A small image captioner, trained from scratch: muon at rate 0.0022.
Rows from block 3 of the text decoder of a small image captioner, named by matrix and row number. Rows with one number belong to one neuron. Each number is 128 + 32 x the weight over its row's rms, rounded and kept within 0 to 255. All counts start at 0. Numbers have three digits each.
Before each neuron's rows are labels from the 100 texts, of 14976, where the neuron reaches its highest value: "fires on" is the input token at the peak. Only what is clearly more common there than usual is listed. The data: regions of photos with short descriptions (Visual Genome).
# fc1: MLP up (decoder.blocks.3.mlp.fc1.weight, 768x192), inputs 96-191
# fc2: MLP down (decoder.blocks.3.mlp.fc2.weight, 192x768, transposed), outputs 96-191

fires on: "white"; "a"
fc1.200:131165107144077084109131170150112165099120144132090102101116135139097187081129085088116152176089121225118147138124116095127134113170108102204126110139127170149108159154109133172154184093114121114063145157097098131107122099065147156135138147183115110180149146136145126155073147116075131116
fc2.200:094080099094112119173146111152120112112051119150151110091124151101114089138108126127108123120109092125112096176111082110174088113125087137114051177126123106057152111136120146157087146167162129110135114119196070132091162103120137122133132147096143138163086102200085139160135142142148145082

fires on: "white"; "pink"
fc1.607:133131119172195056154158112125155144137075129132122128154067133120135144200121159147109148165165126147110121141073068093107086107138135152098099076149111129106109148183076128133134173139127091126094194163166081148145179088094093149161117143101135142177078127174143138143168113173183165151
fc2.607:168086098061109207092156140093090124140116102112173179125119080169140134139160116170149106194102129085084112174134154141148129106160132109092144148112166159173164116113138163151195144150134105116149161155093122107143133104129097094138179114137100125104151156111116163110160119172114083179

fires on: "grass"; "snow"; "rocks"
fc1.274:103216138160146101091061127076138197167064153158128134159088136139080206112123102113140130106160126083103096149158156118138101158135131133082125137087180098103150137160139098096162147129135126154098107146135159146077093157181160108115114152147048117127059142141104118170116140118140190159
fc2.274:126125108108137132151144163138057072086136143120136124118132161094167124049110067146173107160139120133150090064079115088151120151056132144114099150134145204140139130157076115158148142084154116143129087122139112127105200089146157156135156133143124110143099132063116114074113057134110123122

fires on: "is"; "and"
fc1.129:123152139138099115140116118131078146086093166148114125148157183165127084116074175080155075105159105148140129167190143166092108151133146144075152068108105151176125171155143150124137180086072165102200052129123139139101127126116126099118155186132135054099087097149186143147110130199163107142
fc2.129:119163120154150128091136127103141155099128153133169147126152111152089053103122120122098210092110116110098096133138110152128170064139129132150092009119130100106154128111107158140164077173141137146138168104240119102137226105155174197108099148145130109113114142161067156144148122161109135132

fires on: "an"
fc1.521:140138130154136120089155129121092117121124158140126115088102085179116125149152070139104076086135139159110130124117126124154159130067099110128128158113110098156178178099163149141121105179129107150095104127108154069179156183104124143121097196054121213097144089157144200080123163134109121128
fc2.521:160157132095115108164126085144091122147117156085162089124085134148119166131164100059104127211125124141127085122132108166150122122090157116152105139103098172106095101162152195133145062088118166100118051099182095189116085108105133119135126150177165177128087126132076097185076156114146123157

fires on: "blue"
fc1.302:176188113143134063082154140078118176186128134102166082114111155119138104177151160072130111118165156173140123143137132135093121152130108164140166135152090117097141093084117088123133106113145125126135146156121085160139107153103109059172197108087105111119161198146187089116077095135152159150
fc2.302:175182150104099123135122121181112181121110102144076075111112150161143100126104090143187183062114158104126109136100130134132159146130166141142124067148148113090167123144143131130155135155093146172121167166070090088097128091070156081103097136141115186094141064141240074156080074112083129088

fires on: "has"; "with"
fc1.105:141139127161152144058152173144111122067058147052156133087123145112162119135126111151189135161134132131123073158130115135120150197095149181103152148165157123116147122154137077180120122114112188128101208122129168099126087102196160085164134119138117106094158085182109107095137147144084078133
fc2.105:117118105160116169137133095100135145154143124160093131138180157127127137149137111116171076187154158129215105160180156180153132144092130139151143117160177146229160097160066148152143136050172182116127169107113168142165148069139114118114144170103097077102105145153132128158085170120137146091

fires on: "is"; "sheep"
fc1.509:073128178165076131123161107120124191178150113093128177045100112149151156139101139156100145093190134132154157116145110111139083167119154151100111119151091059075118101162099097142092151129113111112141115180141114070123120039107112125111090065101150119167082156185156173120140172138117145157
fc2.509:059162114146176114086118049122138082149088081138072170095087117126086115126080130135115099114161162088133078147145162125188105113117135239134098163137121114083104142138123167109100133142138127135099115096092138118081140134117185140129075152094122074180161155186168079095191072139126118107

fires on: "men"; "horse"; "shirt"; "women"
fc1.551:186153119082119141143172132088185128136102130093124153121147180150095169153053170117107128112093095101217120109130110143085165110075150164178127142136130219090156126152128116099170134165134128153156100177150159130104100112098143140093084084130059120084114118152142160150089070116120126146
fc2.551:109154101120091206146149113183148118117113016153092143152113143113086109101124141120097116107067136137079146120096155103163179113133179151187072206138112117111114183177145133168111088140098085112061140122086069123128135147117132177117056191169126082140115164204131190161143151120102180140

fires on: "<end>"
fc1.677:106157115150205100121117146135181161219087158160189203133139164136140075112122192132116142101113123100144123187061188139102138146116175110130119122203172058112125078114124107153122119111162134181123133151148151143126133138163158171122129090102147124136176151189115132116114136061124089165
fc2.677:121137126154111127074093133072157045113091074148130114138124145097111105118115118146167092125143130115082144118161108116114114155142099190144127156093135168103135147155118113113124130079133118156095104103100135132163103134073161102100146135140148145212113134156138125085098108113099154145

fires on: "is"; "blue"; "the"; "and"
fc1.48:131145137108139124115082157122165153122099189174123167123154159087117116183103176088159100102145109106160091093163186194129125054154140142147118089077128214129092117149126150100075161108120099209137116115079122082119101150074115170058151135133119130106079121117118141119147151130145123151
fc2.48:153123115126106095089158103104138094127160158105158141161141119085126073142109104113138142087125066110122142073103086111118117141083152200112140109136055169146103166135102077208103078202109119114146147094072150008138116148123189155145107123140139130127110115142164151152116107128132130126

fires on: "and"; "says"; "black"; "an"
fc1.153:132122085146090097097185139187106131116171119157122132159168076121154146117113147136129157108147082095087167082117087130191169120117141155091124107121164146150110102152120146129115185133135171139138169099047102127151127103121147182138117128102186162177102169161134099187143131126148133102
fc2.153:141138162130188099140074091148130175124125131098165087103108111056091103137135140133097100114174130158140103176158161115071097134123162112118154141192110124096133135089123132187148102157116193151113129123173152105124117141045096123135107181121066180136124086070111171114146185125133114126

fires on: "blue"; "plastic"; "two"
fc1.286:153142083099125137118150176148114148181158128093132064116081129170151119123134124100177161120168174133106134118155116152180099101169084120115056132137085154144124127090086069098153147146125178133189068164113123149142149099106142154097156190169177078137146089108137111133139111157087148123
fc2.286:096167120126058110158064116178116155098136162075124064081149169120111080112122154135193191064110088125135143167095117146133131096093131169143168159118129117073107088114101135074122182149129134095123141120134118103092161081141177111105131098098158067117116131109152108154110108183111118127

fires on: "of"; "eating"
fc1.710:108088169081109081141056151152113138129094143207094133106178147118120133099115066120113128139101172098091094075123125166125094114071070205154112170096142093122138070151100120166138127131175118188168146193161100112081110098145151097128146125114163179129159081142066108090156052098096104090
fc2.710:130096169118159066155122167098153134210084083126107133142116165101101164104187062135124137134164169130177136168075167137165167107136118146159169218184102129159141120088120091134133129152142112145162125155119135193132153180105186096118170111099098171080140134110192120112125146115111091099

fires on: "an"; "on"
fc1.246:142135107085083112064134157134129070129111134078134152118126094124114147118180175093089106106122112108097081166125126117105105090073121151121114161139101099159153184089109155179077151166028115117152132144092115156186141099131049048102116115104161130121115168117149153179172155164103146106
fc2.246:147111124205126088123104131104156202083093132137083121100140195181146153101179134129102071181116153127129143079108144107155132118129122095034116149104193122136110143119145171126097155160140072095144105084138125133186167124119132185127166131147127119144111111080139112160120115126100139085

fires on: "blue"; "brown"
fc1.120:145140147138119082062096150183109138110098113102199164084120103137173129107101115137150089131128082118079137160104155104131079151104138033165096168174178074160113099129139119095123212119133111103171101124142157137089098122127138127163107141144105148082094129080182165179094131109147150167
fc2.120:156118091090127132086118118155070083147184120189145114158090140110111121155114160159117107169190108122097114137079143191107135108098098149172135121140144106083131108078077100137167119114135130070121133128136173084090064075090089101188113140081136140130149056121197118147114150089137089141

fires on: "and"; ","
fc1.453:143184147145127116068181144221121144135115169078178144153156102151142175142084132094158099071119120140089109132117147119159085074141123154137127180131120206085142173139157091137134144088125127086130145141095091136071100194102128124083085142094109115085132091117117082135126091197172080170
fc2.453:149101108149119079110140144175096112169130153156076085095102130144101147133121175202148089152118128092143159147107124111088134118109095164092155164112141187125102145138198141145128136121124142119136157172151110092126123117126142146103179163121127115146054186155153137138164124121119141143

fires on: "and"
fc1.758:147129177102086134096097085117124148149174146145166112065118152151075074144115165107104112141182126154163121125124223153083088142096123128066112086160098162133136118108156050157105065116182155062205110127125133091124149090142109111120106127078125086121092088108107180135093116096188105181
fc2.758:151053137168126141055151117160147095198130161195142113116175158151109133142095077188122076102069137165106087177102121119147093144050138104140154102138090173136086140095098106146100157126083108161156096145111118127141130118103142122132134103146103178107099136088143133039104217124140174091

fires on: "white"; "yellow"; "power"
fc1.463:134160112153190147084085109081097133196085103191169114146102087115071129137142136104099160102128161143086111135168109117151125088123128149103148157162221209127182118171104106143085108097128129095139131159166094132131114120143105174097095150095103115108127122187132109127149125119097143137
fc2.463:116117095048110070154139114137115116132127148147115180079165176114067118118143140132147153159126090098156113197173096115124171088171082177122111063152108168110138103141128113152084077141132122144145095144128073100111102136144127198088091128103183155099158109151079121137148123081119106098

fires on: "<end>"; "windshield"; "letters"
fc1.210:140148033087174080102135079175161126121124087122096125153146125153189140120109134105150080145133182181110122118159123113136104107116120127059123140133141094160120174121121125147148151075158096133168103140097107119134117110096127148147063194173102167149174169131199140141128157152082103137
fc2.210:141151181178104103127155157143139078127130079134188131150138147138103109165084127098069139153116143156161138139119142149063108192100143137137098098130130172105183172117153146144134096193116153181109103181113110093104167167111121136156150123091150198182115059123123159136113088161111158120

fires on: "the"; "its"
fc1.46:118126125121094099141128088057149148161109165081115137097084147156159092157138172075120127154203122095093111125125174101168082130115181094134167133126088135077173073146190084134192137144180173126115125151134108204126083092141084084140158135133141117089140107062121144150181124065152105132
fc2.46:143110124097094109155073118170111140141146163103087060080100121134207137094168094120150122138145154104151113149125049133149181106132163165158111138144130163099149096170126145074136155097098141132086142136136123153133060144120161142129113158121057108183099189020133068152138074125085077129

fires on: "a"; "white"
fc1.706:159123115133089098072158130147101159103125090152120114159125081156105165171059113161144075136183098145085133161154172138118119099106156068095124156150150105095124127148092096107195114186100102131090145139136123118124128095106116045142094102076167147111126203123093101107106120058150093129
fc2.706:137098147165093118123142112117108172110131111094186164140111111118113126182108142133100162135164128140142118102143167122146144087131047196094101102139113154139115137184039114134126092070076100135101108082151181104108132123135108106204067134078162090070100154092118120192113108105180202140

fires on: "and"; "green"; "on"; "with"
fc1.141:107059123095151146094166151162129102119074107184126154092129132148155139109161153122134172120122146151085109104147103160161174133120125137149113141148087111183157116124124097135147104135053089118137123167116064184120139158115112148124147123175183097123078141167132106092148097126118059164
fc2.141:093050141054102097156162067140133146096143170167192175126181120105125148100108110158127132140149209110120164091132146135144151102126143200177160202174108118237134140165079170095102120146095204119122165145065134114078067150145143081168151094074110090132132093117141086088110148134088108142

fires on: "large"; "small"; "big"; "round"
fc1.440:174230141118123125106091125144115172176141167123124104134109164120151170130111151066094085111177109129082142116147123146141106163158094162098161159136160101127165139149123093140167188061131158131142064125128123121048168089094144170119114076081102122141143142190073172137157160133170098140
fc2.440:167085118205140135142141074093128132125144128133104121184082126152131102122102150197074128164113100123123122158068152112107147097119102105108092119133176183108080063104099095107186116108111074114116050095173150180129173169148167155123084094161164102082109176054084127078147103135140122121

fires on: "trees"
fc1.18:080175162107154116062086149136146142154139176127137115101113149097163123144186035093148079114150078103100116124120126123118167138114131150124147141097147145110121173224114145132190170063134156102127126148150079131103068062136129194154149161174052108137065100178117124090130174150127117151
fc2.18:151160104150154128145121119144106109149137153139161156126144156146156129152108132109138121126085128136118148140172113100149141103105134094135122104123118114099114158123148161054123105080123139159123096115142118184182086081137150126120070102122145111175112137147131113157100212103115127094

fires on: "white"; "black"; "brown"; "blue"
fc1.643:129108079156152121110140126160097181117096169111197164154128093128126095136121125100133083088159126153076205164134109132084094098156111144146105143148137110150102190169144074209111137064155104123122122093107118102126101084091126094157084102036204096168124099105147085109113109140140141131
fc2.643:132165129081094126120166130128119210171148102129096156145140167068066088098108139119045134164125117132143146180092128173151135114119091144162097154119122102084136151168142114095121135173154158153126093103173053110111073130101113171105086108108085172176137129099146154080141140110156173109

fires on: "large"; "tall"; "big"; "old"
fc1.571:161160120169096065151151162094141118148157113104175112166116139097137168095104097137119133058141144163131105158116111121139166125137164116101108165095154113104164067084095097135110082143082138165110112147193206150136151103158138108188120158077166138115118166212070153092102142183174073145
fc2.571:168159089124096092125157104144125130089166160169113129182140144096154149119091180100101108111122086106139110134072102161093165140135113082100093122138192174157078113067130153090090100091081091130141142078180113130138096115099153147114125142143178101126108129199120094127169081146114155103

fires on: "the"
fc1.341:121183182107161139135107175070151111159197157147198151082095085138111186201127168116105114109124088157140085109119067103099099089139064130156107134127132119116117133152081112133092134103192157175106145126095110158125112136106112074128089164153064150137144079131114113127186121087153163114
fc2.341:143131107115136120134119108131085142210255113191163155137125151095142068096095095131141090112117138141140108142124134138128153154116136137121105130157159103092167076119188156108155153099080107101113171096048111137080148091159161181151180103130107077100120132119079098117131121114107119157

fires on: "an"
fc1.62:128142126101123115103184138139088095154127146096104064137119121124148150090091122130137160157119174079154148106166165112055171143117110161182116111133100159126135146133128137116137136119152092076133077110097184091130155053178084120116158143073137189133119133156148133158088145143088120139
fc2.62:139180107160113132112153063102116119149124182080122134067136078131080140134135124119122177050142118189148142083156100071159136138115116052113064174139135090088150152140139144116127112190131114150104106079071084108153100106103193151155137162108170229109124136234108165131179132190089101186

fires on: "with"; "has"
fc1.424:178134118160129133174192170156126142037100151138143153209177074150128109149088125132146097145195124128066120163092167112058138128095172158104120143178139147106087121146100156142153184119146138110081118133110122035110085150116188110138141119118125118125167097151061131121095090168167160161
fc2.424:136138147141139121093172155090142116081132100145145177210199184174106147179144136110117094141125126125110138059137135079129069084062065173119129050156111149126131123067140110059120185119126164135095122158132127069095111165092109105129112149139140193153193139060033129141107112105134109110

fires on: "is"; "are"
fc1.699:136158135136103154115129142129149108117096128164210157101055117107094185156099119100106149100152112099151154176110141134164127108163190139030123100084175127113094130077130170093127172076108195078078156118150051076134104157069146152131076125124171133136117116153127069105089121046167176100
fc2.699:175115119125102131082199121104098125130142131136144131181092086150118098104088194210104123138109137066132167106157182073189125129119098133091128076206110095152102170102056114153159066139082130106120099177194142143129153095131124065114137133104108157089077088122085135115132072096208138079

fires on: "an"; "police"; "of"; "passenger"
fc1.235:129157107118139111105133119132103106174144132167121139128100092079078167060155165104124120090122145112099187083131170107190255105116120122124163119128118125088168118103143111095143118132132122160139132084157127166163109115123156132094104058137097102108131070176112118132124170103069157200
fc2.235:069111088130111120057148099125133160073142089155130106140126084127176209150082160096067155135076126103084146089103110099082115128173119139140112118118146078145110127146119127176136131134047159094115129101155067139142046128165097135174091174133113105136164117107129136141130139069115109141

fires on: "and"; "with"
fc1.136:143116093045138129043156184121138074112099096059101103179108074178108104049155170163103141126135110079097091145141139085194101158120137178170126128155153179133188116202097100123136122163088102147154126094138122118143125162113153152142120120145125156146131176120092114118147150139124105191
fc2.136:116198159109103150132142131116166157046107065058111167166136161104114126136152130112152099125181188062111174167128175130078109150141158074092141156145117167178117113134140113131114123102074102119145136103170133179082152139175070103168092092148164106102099190092088121108122132109139082126

fires on: "white"
fc1.384:125139150083113150173129129111063131134095191097134130071173162089104109056135127113124156173090138134160143159132107132099137076148121173163128112125080189118130094166125138162107150060144171121182177153095166110176157137137142152163120156123152157134104144147059128161054092180108183162
fc2.384:103111122110185119148117115112155100156031143097049122106139145110096056061179102096132113069094117130114147104114133148151112133165143134106101117177158127083127151093112055164124164159147163136124121138119138057129089113134111128148139143128116121130110185124116139119171110159137082085

fires on: "<end>"; "wooden"; "brown"; "wood"
fc1.761:106134129131139187166132130123189201168104181145160143137111130086136210129135180087166046135131099137133161149125189125079101129125089143134157121128090183126117113134107147205157162167121112129102151153142103140093108133203072057115135164163124098123096106061114194067157138128105105127
fc2.761:056175188092152220140110114102118124143085124146140134162070179149132119082133143145120131159180169112187131162114116096060099056130116108156057147110132124107136106153121155168150092078156143119127138092154181123139084119146058193095102062135147145102123169104191147130112086104149164089

fires on: "of"
fc1.368:117105110103099112109145197169089136124090160147129113097141088112158125136123174140124120110092105102124108151102107126185158076170149154088107130181173129116163082175101073105180175145057105140125133119135147145133159169141104108086095091130141111188100143119126168195168160196169162187
fc2.368:161183173146175102077164147082121171097059133109089134129135162111140174161079122160137089115119118121106136142167117066153159152117086097053151140172103106098124116125161175156084212086163136119126144113138152162150213142188131197126149081158115159114090090092123130106158158161150105132

fires on: "a"
fc1.435:140122165076160127134122135142140127094078160065147205149169087106106159115094170109139191147112154151132086141150164147163120094104133098072112122119107126119163119122149178129136134060135114091081188107134209089155105150119094089132124125149109094130060132184145118175104134125111125141
fc2.435:126160114160105165117092130132142090106119155140153118114155106126129166096102155109096097129120108125102155112139114168164103163127135110087160189097173127127085138101163104096138162121148101132135112156106110128116241105120154140089221115148159107176093154126159122119156150093139157137

fires on: "is"
fc1.248:129180063111091090054105099099181081136099136145116149080124119127087155112166170121143123114107101139149199137139122112159155095059155122073102181040119083148080140168086146161101118126146108114147089111213165134180141193113109074124120203139112120119104065128096151074114128112093102160
fc2.248:133122158136139102103134154098148115103083182115132114166127150146127114094110144118099123102168107115099143117156151121128075088113104143188091081212134119215131148151105118082103147147146105112151093165188092143044103129139117096099056131092080079118125093094139166154111175104095158087

fires on: "and"; "of"
fc1.375:129086139130104068177168151104166184150145121120152154173123177159180114165136166127102096096145103111128112103136127088149174045082162108094106172158150105108086098079138145091103132083160092116157185081152143151145150104186118126195135074138102155147100130176116133138077155138119045113
fc2.375:195120093183096112164114111133162231146114080153157081157146136197183142105114125110140138107127169107159099131142107143155155076098138123106143208158085130096145131096120152166095144078142161150104123080133104200162089116142121177104091127102145137094100121089163147147095179089102076080

fires on: "side"; "floor"; "face"; "frame"
fc1.53:159086147145116131134084144082166173125138124134138150033154142182102122143148099121146153114113160167121154102046109129092110119119140161102130128134141085119153098138025156121058107122134080143125174123140135101128138163175138120117170116127141120126107153195124132172098151159093091102
fc2.53:088090114119105151173117153085120086101062137129108137107115117124120130133147138190132120098096128124118098114110134114183140142088115156117107132133131148122162136130184112111160116102139105108143083106049177205073161123146129117122156104129176085059137137176131108114196100152117153147

fires on: "side"; "view"; "chain"; "snow"
fc1.416:149167171118095096116131114119142157133090093129131145065090104097103143122080103124079088094139108117181096117098171187141103117112206137151213154120131094114123157181155081155148146127137108064136095097089163148145122139122123153123112091100102123135105191135067136081175173174075131093
fc2.416:137181091124157136147129147118160155156099101091143178052150144105146134133101098113128140151153174168138097080108084143119106129131120113186136129147107087149081155143117106166163120156131112135105091145127114126156160131129076142173000061066080082134128145062084098147090130107118095103

fires on: "an"; "bending"
fc1.165:123138109105140062119103112105090103123113202106130110134087112144120128183129131106141093098108186137163078153167125146099091132064081117117132106096134107110163097129165134174103142049124065108125094115059184169150133150161122141171139178108156127104103101133107162075093147065171136117
fc2.165:082113183128151153132165091088123128200138079133121109114151143165137168083126131112195110146099090080107150127107117130098150130099137117171077135106119185103079100084125100142184094188141130128081161142063143095201217085128160141075125130148146163111138137131160140120187129130106134116

fires on: "with"; "watching"; "behind"
fc1.57:155128142098139134158139144120152118091148183076105131144097081148186098113153175100147106166107134089136090100095097127149122052167128081175125148147177141108165181124098123104078151100127122146084121157121103131131089156168058127194193132103113155141147140173139138063098133129183109156
fc2.57:133138126169154151155143114117140126153134132141134077079111120112116118157096179141128128133134136120073124102097068102126085118103103097112108128073137111094125123098160140151045156079145087094148123160137128097091112121155121197101155085122108189143168134135150138131109107085164204090

fires on: "trees"; "flowers"
fc1.10:078136119062094122055076060131140107129106169084099152147107164117187130131172100085147120131125077121097106128165137152091122132125071085129166164145117143153192194202141112078116132119106095119089115165146081127105133138084140126183165165109032172131060120123128124134158166195086072148
fc2.10:142170186107122112078062115193093147144155128157086175135133132124137123176096143101155089138113133131114169104113183179112157146166124097095150102092079116150149111136118150041161168080160139123115118133104076128188132108132106180140106105102078127173114163180114122140117184061130061133

fires on: "<end>"
fc1.122:114141109104143118101118124114100135132095098102177166130121120177111121156120162127128135109164118124181116160152117098159171105247160102090156108154149139111120145148095107100186086175174136154169142126137119134179131115105129088094170073108150163189171148115123144153188105125074166161
fc2.122:091159141116101088104091130173126077117135128152104123136167122120089121132140097111109155106124144129099177181116137092111190113089124177111147139099154192093142140090135122129146148138137135077119168071113154142180133108152114135115137103110104107204149087124123142109102133113139178086

fires on: "blue"; "black"; "grey"
fc1.198:172186111178070107080112118126118107116052144097129168163136164135136112159091126118170092118107139176129037157082175090157109196103110111158158176089176113133116163163177158125183168162147171153116132087129097171098097136120103099151146130120074130132120117123162127141102147180123106142
fc2.198:188089141075130214111150148173123134148116118141116137171160147110145130121123176146148074125149134108146066124163084171174136179086129117157129130124153081133098139152117101138097120120110126140157094059135157158116109115060139136100082085123120131129137087135220088148098128185121218118

fires on: "of"
fc1.629:111119131143085172164131104132149173141137118121118150170058117091161114148106139151179136099090105091114109155098114120126174141184157112119162168164079107144129129147132081101159153153143141127146179105165141104130148143149132194106107123164193148195180127100077134173052125159130113156
fc2.629:130191142139116098159117089098074142150084125153180129138128081117114072115097143151088059068180112078155107194169106126099130120116124127076137116106134164147157152191152133137113120129130131112131085127117130166133122150078098108154124115154118187220123091148125098166175127154122109110

fires on: "with"; "has"
fc1.178:109164098141193126148164170100092116079135154149200120098152108148168058088079165143144100145145155145120095137079163116086120079126104123144115136132132129151143128175096100098138154120180099188169163178149138148070087146126180104157131123086115134149155150147117105137152127163106144139
fc2.178:134183116113161126121102123145129171000115164164106103140114126143083124124110138127122119133085105123117127063090148144150115146140147122156115083133127134148089157140151128094155134172150127147132081151218126140160035165110162126132175187123215120179201161137128139137123160149090102127

fires on: "of"; "a"; "broccoli"; "apple"
fc1.245:074085092137122185121116142091135178165134200103139148117163133131161090134098175117147104125110145111120089109127131105101127157148176086115138168147108087154148116156106164168168102170128131179139097111135115143152103112105112056083162122122143124080137115151102101091111101122204059171
fc2.245:156100125149090196129094121176161119106142082131071143122130092106124149096141194142155101075144158154079098072102151086144170100152138121115071156120111153091177141116093128082131102122152139135102112142097154131128124171071115100129141121186068176145162176133103127148114136114144179059

fires on: "of"; "on"; "is"; "gray"
fc1.751:105131086125111133089172144104141128107102136084126182112081098103072145111120087147060152160128134111117200160126157120162160129130157142093092102138127138128143093154127142096171087138156132112152083078137101124102036176126118070154206144092106097137141089142143123162081121076114108113
fc2.751:124157126176146091134118140127185155117136142130163138127147134147075060117133078129074182142148145106102138143175187111156099147124195171092065120096123134129162154160129103132105078156135118181121142201177188115140142082156129047146124164082148214144085138119132099099106112149114103155

fires on: "an"
fc1.414:136182086155096105144140154074105107140182162067129047133095123138173191134147126130130156133091130141157133131213117153112138153081105111146131117157178174093162196128143122119119121133105113113119144165139113085158145074107089118111140135080154147117112136168153139115153170176099085136
fc2.414:162107146145181109144137085121073116136173140099126119078139135155098129173140132179095121103125096169142123126126081113145144138117090092126119121186114081105153117109125164151128124156186132140122096093067138091170092115145164134130155147097166255104075113190113154126161106163062118136

fires on: "side"; "portion"; "surf"; "half"
fc1.272:160111202085148173136137088097106104152139136113117093043154107102162137143106131101145117104151131133129084092117129132083116154118154102101096126148130128171105167101098074098160065143139143133145126087133143115132144127125133084120163109101112091180149082118100112186097094081065130143
fc2.272:064117122144084159129099170174079120143129154037166121131052134127121099147077117113155126132168139130146180168152176157149163146135158110042186115137118117144154123120068148116102113081148094128134159071074130152122148125107109154123116087117099144132134113126081143145123119146071177194

fires on: "trees"
fc1.683:086179188130116102102082124151134166122103114094148139105119089096128121157095095107151091109152132107158096164125122106106136154225112129130097122148116117138123141126141096085151182100096147059127132161072118167118110118172138162148137144154108054129104113199099113151086168131168131192
fc2.683:137122107152112165102102107113144109173111097103040107117132182098173134119088150173172124105136074081132093105115124089135161103103200099077135090110154132089096148139147129120173162118181122132080126076094123129086119081112128126137140102090125139133104100135172110158138155076180090048

fires on: "large"
fc1.114:181166181171118109137107157098140169170117182174147172163104150157163139119125157072081157123113110115110142126179151154101105177098134119120155105063102141123173121150116079142193082127196119083121054124141167140128077075119081140108121129090089143076134168140105102096150141142154123188
fc2.114:130128089121104104157146093128131141082255136146098179123083145115104136153150118169166118140184140130156116139080089106114178096132096087138156107158182098145099137124027128151081156068096139094140209113114096167152170130140162170146116138209140064104117156115117138116144077131141074139

fires on: "the"
fc1.478:039085135159061129150118125109137186146147170108088131143146143118126117136151171041140110140146105119142104130114079153140128134137156134185086139110119158124135133107155098071128139141130112131111121140081129176068058111120123166191153161120132086091104091169128111144117119132186082095
fc2.478:152064107122116136172091159152112075126084069065089064155137121120135090190168126144123154124206170115150134108096075130142139182114177106127110206134085171125141112113105153085160100141121121145159139128152106157127064201100067153103108102124101109118171176077137127204138109195111121093

fires on: "white"
fc1.549:154097138144109142130176121126179128155187104133076106111177098114140161076145164104128127143134126067139121116123104106103157165144169169145177153156167136184151081149079136137112143167122126139083184123096143114168132082163126104159107131122150116162087127085076148157150187115092116173
fc2.549:119080093107107160166152074100150104139079062126025098125101148154131160180136103052161115122152116151154143133098102075142080176176143091094165125148131115143158116126158123161095109084137113108116137140110156179071133149132151105057117101107104130112131124091143120106143165119118085163

fires on: "white"; "blue"; "black"; "green"
fc1.270:167124171155108135080091176086133200067082161111105125138106114196095107171122124088113129148156094119129096130146133146188070179116110165118142136159123132046150142143175178163182109139099161100178132102100101120147109155098109133139182082149084127107068103156053110141054126169145165150
fc2.270:176086089099113152085102140146087175111090071145107092150145126088107113100193139125122147191132118117110105156151093148106136183114169167106085157067156104112123111076136147141129131072129078107071127136144168058180171123111111139120147118119104140123123126104107141124146121022118132183

fires on: "<end>"
fc1.370:196118088117189164110135143123156108163124084118108194131126107139115180134140137139106106113108175121114090142191139106156097087191112137173151144098188195109186132121114136084127082127142073127076116081171127119126152144158149120099166080106121096122120169133113192127171034164081135143
fc2.370:125097103107129137145157104129116155167139127145093142126132140183105124136130131165129089093151053128088153123131091082154098123166114135141127067057163173173167115099103119070145082109131141102130164140141152168214137116184126118096127108142118145139147119109096119146069165134135134117