A small image captioner, trained from scratch.
Data: trained on regions of photos with short descriptions (Visual Genome), 4.7 epochs.
Rows from block 4 of the image encoder of a small image captioner, named by matrix and row number. Rows with one number belong to one channel. Each number is 50 + 10 x the weight over its row's rms, rounded and kept within 0 to 99. All counts start at 0.
After each channel's rows are labels from the 100 images, of 14976, where the channel reaches its highest value: "colour at peak" is the nearest of a few named colours to the mean colour under the peak; "responds to" is what is common among them. Only what is clearly more common there than usual is listed. The data: regions of photos with short descriptions (Visual Genome). In brackets: how many of the 100.
# convs1: 3x3 conv (encoder.blocks.4.convs.1.weight, 96x96x3x3, each kernel summed), inputs 32-63
# convs2: expand pointwise conv (encoder.blocks.4.convs.2.weight, 384x96x1x1, transposed), outputs 32-63

convs1.14:67 49 66 67 48 48 50 54 48 50 55 71 55 40 55 70 33 49 51 44 49 66 60 44 54 42 48 53 57 69 49 42
convs2.14:72 44 38 33 49 55 56 66 55 33 72 43 42 53 50 51 40 64 47 37 63 37 52 36 49 51 54 68 59 63 66 73
colour at peak: cyan (61)
responds to: text has "sky" (34); text has "blue" (27)

convs1.78:45 62 64 49 56 43 28 62 44 52 54 58 27 35 72 64 42 41 63 61 46 42 45 35 62 52 31 51 51 57 33 34
convs2.78:72 39 49 47 64 50 49 62 43 34 50 53 41 38 54 53 44 43 45 49 65 51 59 60 51 36 53 54 42 24 56 52
colour at peak: cyan (61)
responds to: text has "sky" (35); text has "blue" (26)

convs1.15:71 43 53 52 70 47 45 52 51 53 61 57 39 27 57 63 61 45 46 42 33 49 50 52 61 38 50 64 75 40 43 45
convs2.15:46 52 48 35 45 56 59 53 63 56 33 46 43 50 51 53 65 60 52 43 53 41 57 47 55 24 61 68 53 34 69 52
colour at peak: cyan (59)
responds to: text has "sky" (35); text has "blue" (27)

convs1.0:58 56 47 56 43 61 45 37 50 49 50 49 50 59 65 51 38 58 50 35 52 70 46 66 55 57 45 40 41 52 41 42
convs2.0:50 49 37 56 33 48 54 35 53 46 44 36 33 54 37 45 62 36 59 44 41 42 46 53 44 38 34 66 51 36 49 35
colour at peak: black (32)
responds to: text has "man" (33)

convs1.18:55 37 58 57 61 53 42 46 63 58 34 65 42 33 57 52 43 75 54 58 53 58 42 63 58 47 48 50 55 35 64 44
convs2.18:65 41 40 50 61 57 48 52 60 43 47 58 31 43 51 56 59 58 60 42 47 43 60 40 56 79 56 40 42 39 56 38
colour at peak: cyan (59)
responds to: text has "sky" (34); text has "blue" (28)

convs1.52:47 37 50 51 55 57 39 55 36 44 73 67 50 52 43 49 55 31 53 41 53 35 53 39 54 34 58 64 80 46 57 51
convs2.52:68 50 49 57 51 69 52 36 52 53 51 70 31 50 53 50 41 46 58 61 41 36 57 51 56 45 42 54 46 49 51 54
colour at peak: cyan (55)
responds to: text has "sky" (29)

convs1.33:67 52 60 61 66 40 63 59 58 41 54 55 44 36 64 72 57 46 62 32 56 39 45 49 44 49 49 54 74 53 51 65
convs2.33:42 33 61 53 62 61 72 47 60 54 33 37 57 57 44 49 53 50 50 36 62 28 51 42 55 69 47 67 54 48 47 68
colour at peak: cyan (55)
responds to: text has "sky" (36); text has "blue" (25)

convs1.21:62 42 66 44 62 56 70 67 42 35 54 72 47 43 41 71 58 64 64 44 45 55 67 42 52 47 50 48 62 49 39 58
convs2.21:45 62 32 48 46 60 37 39 60 41 48 52 57 54 63 53 50 50 51 46 39 35 59 56 71 57 51 55 61 59 53 48
colour at peak: cyan (58)
responds to: text has "sky" (36); text has "blue" (25)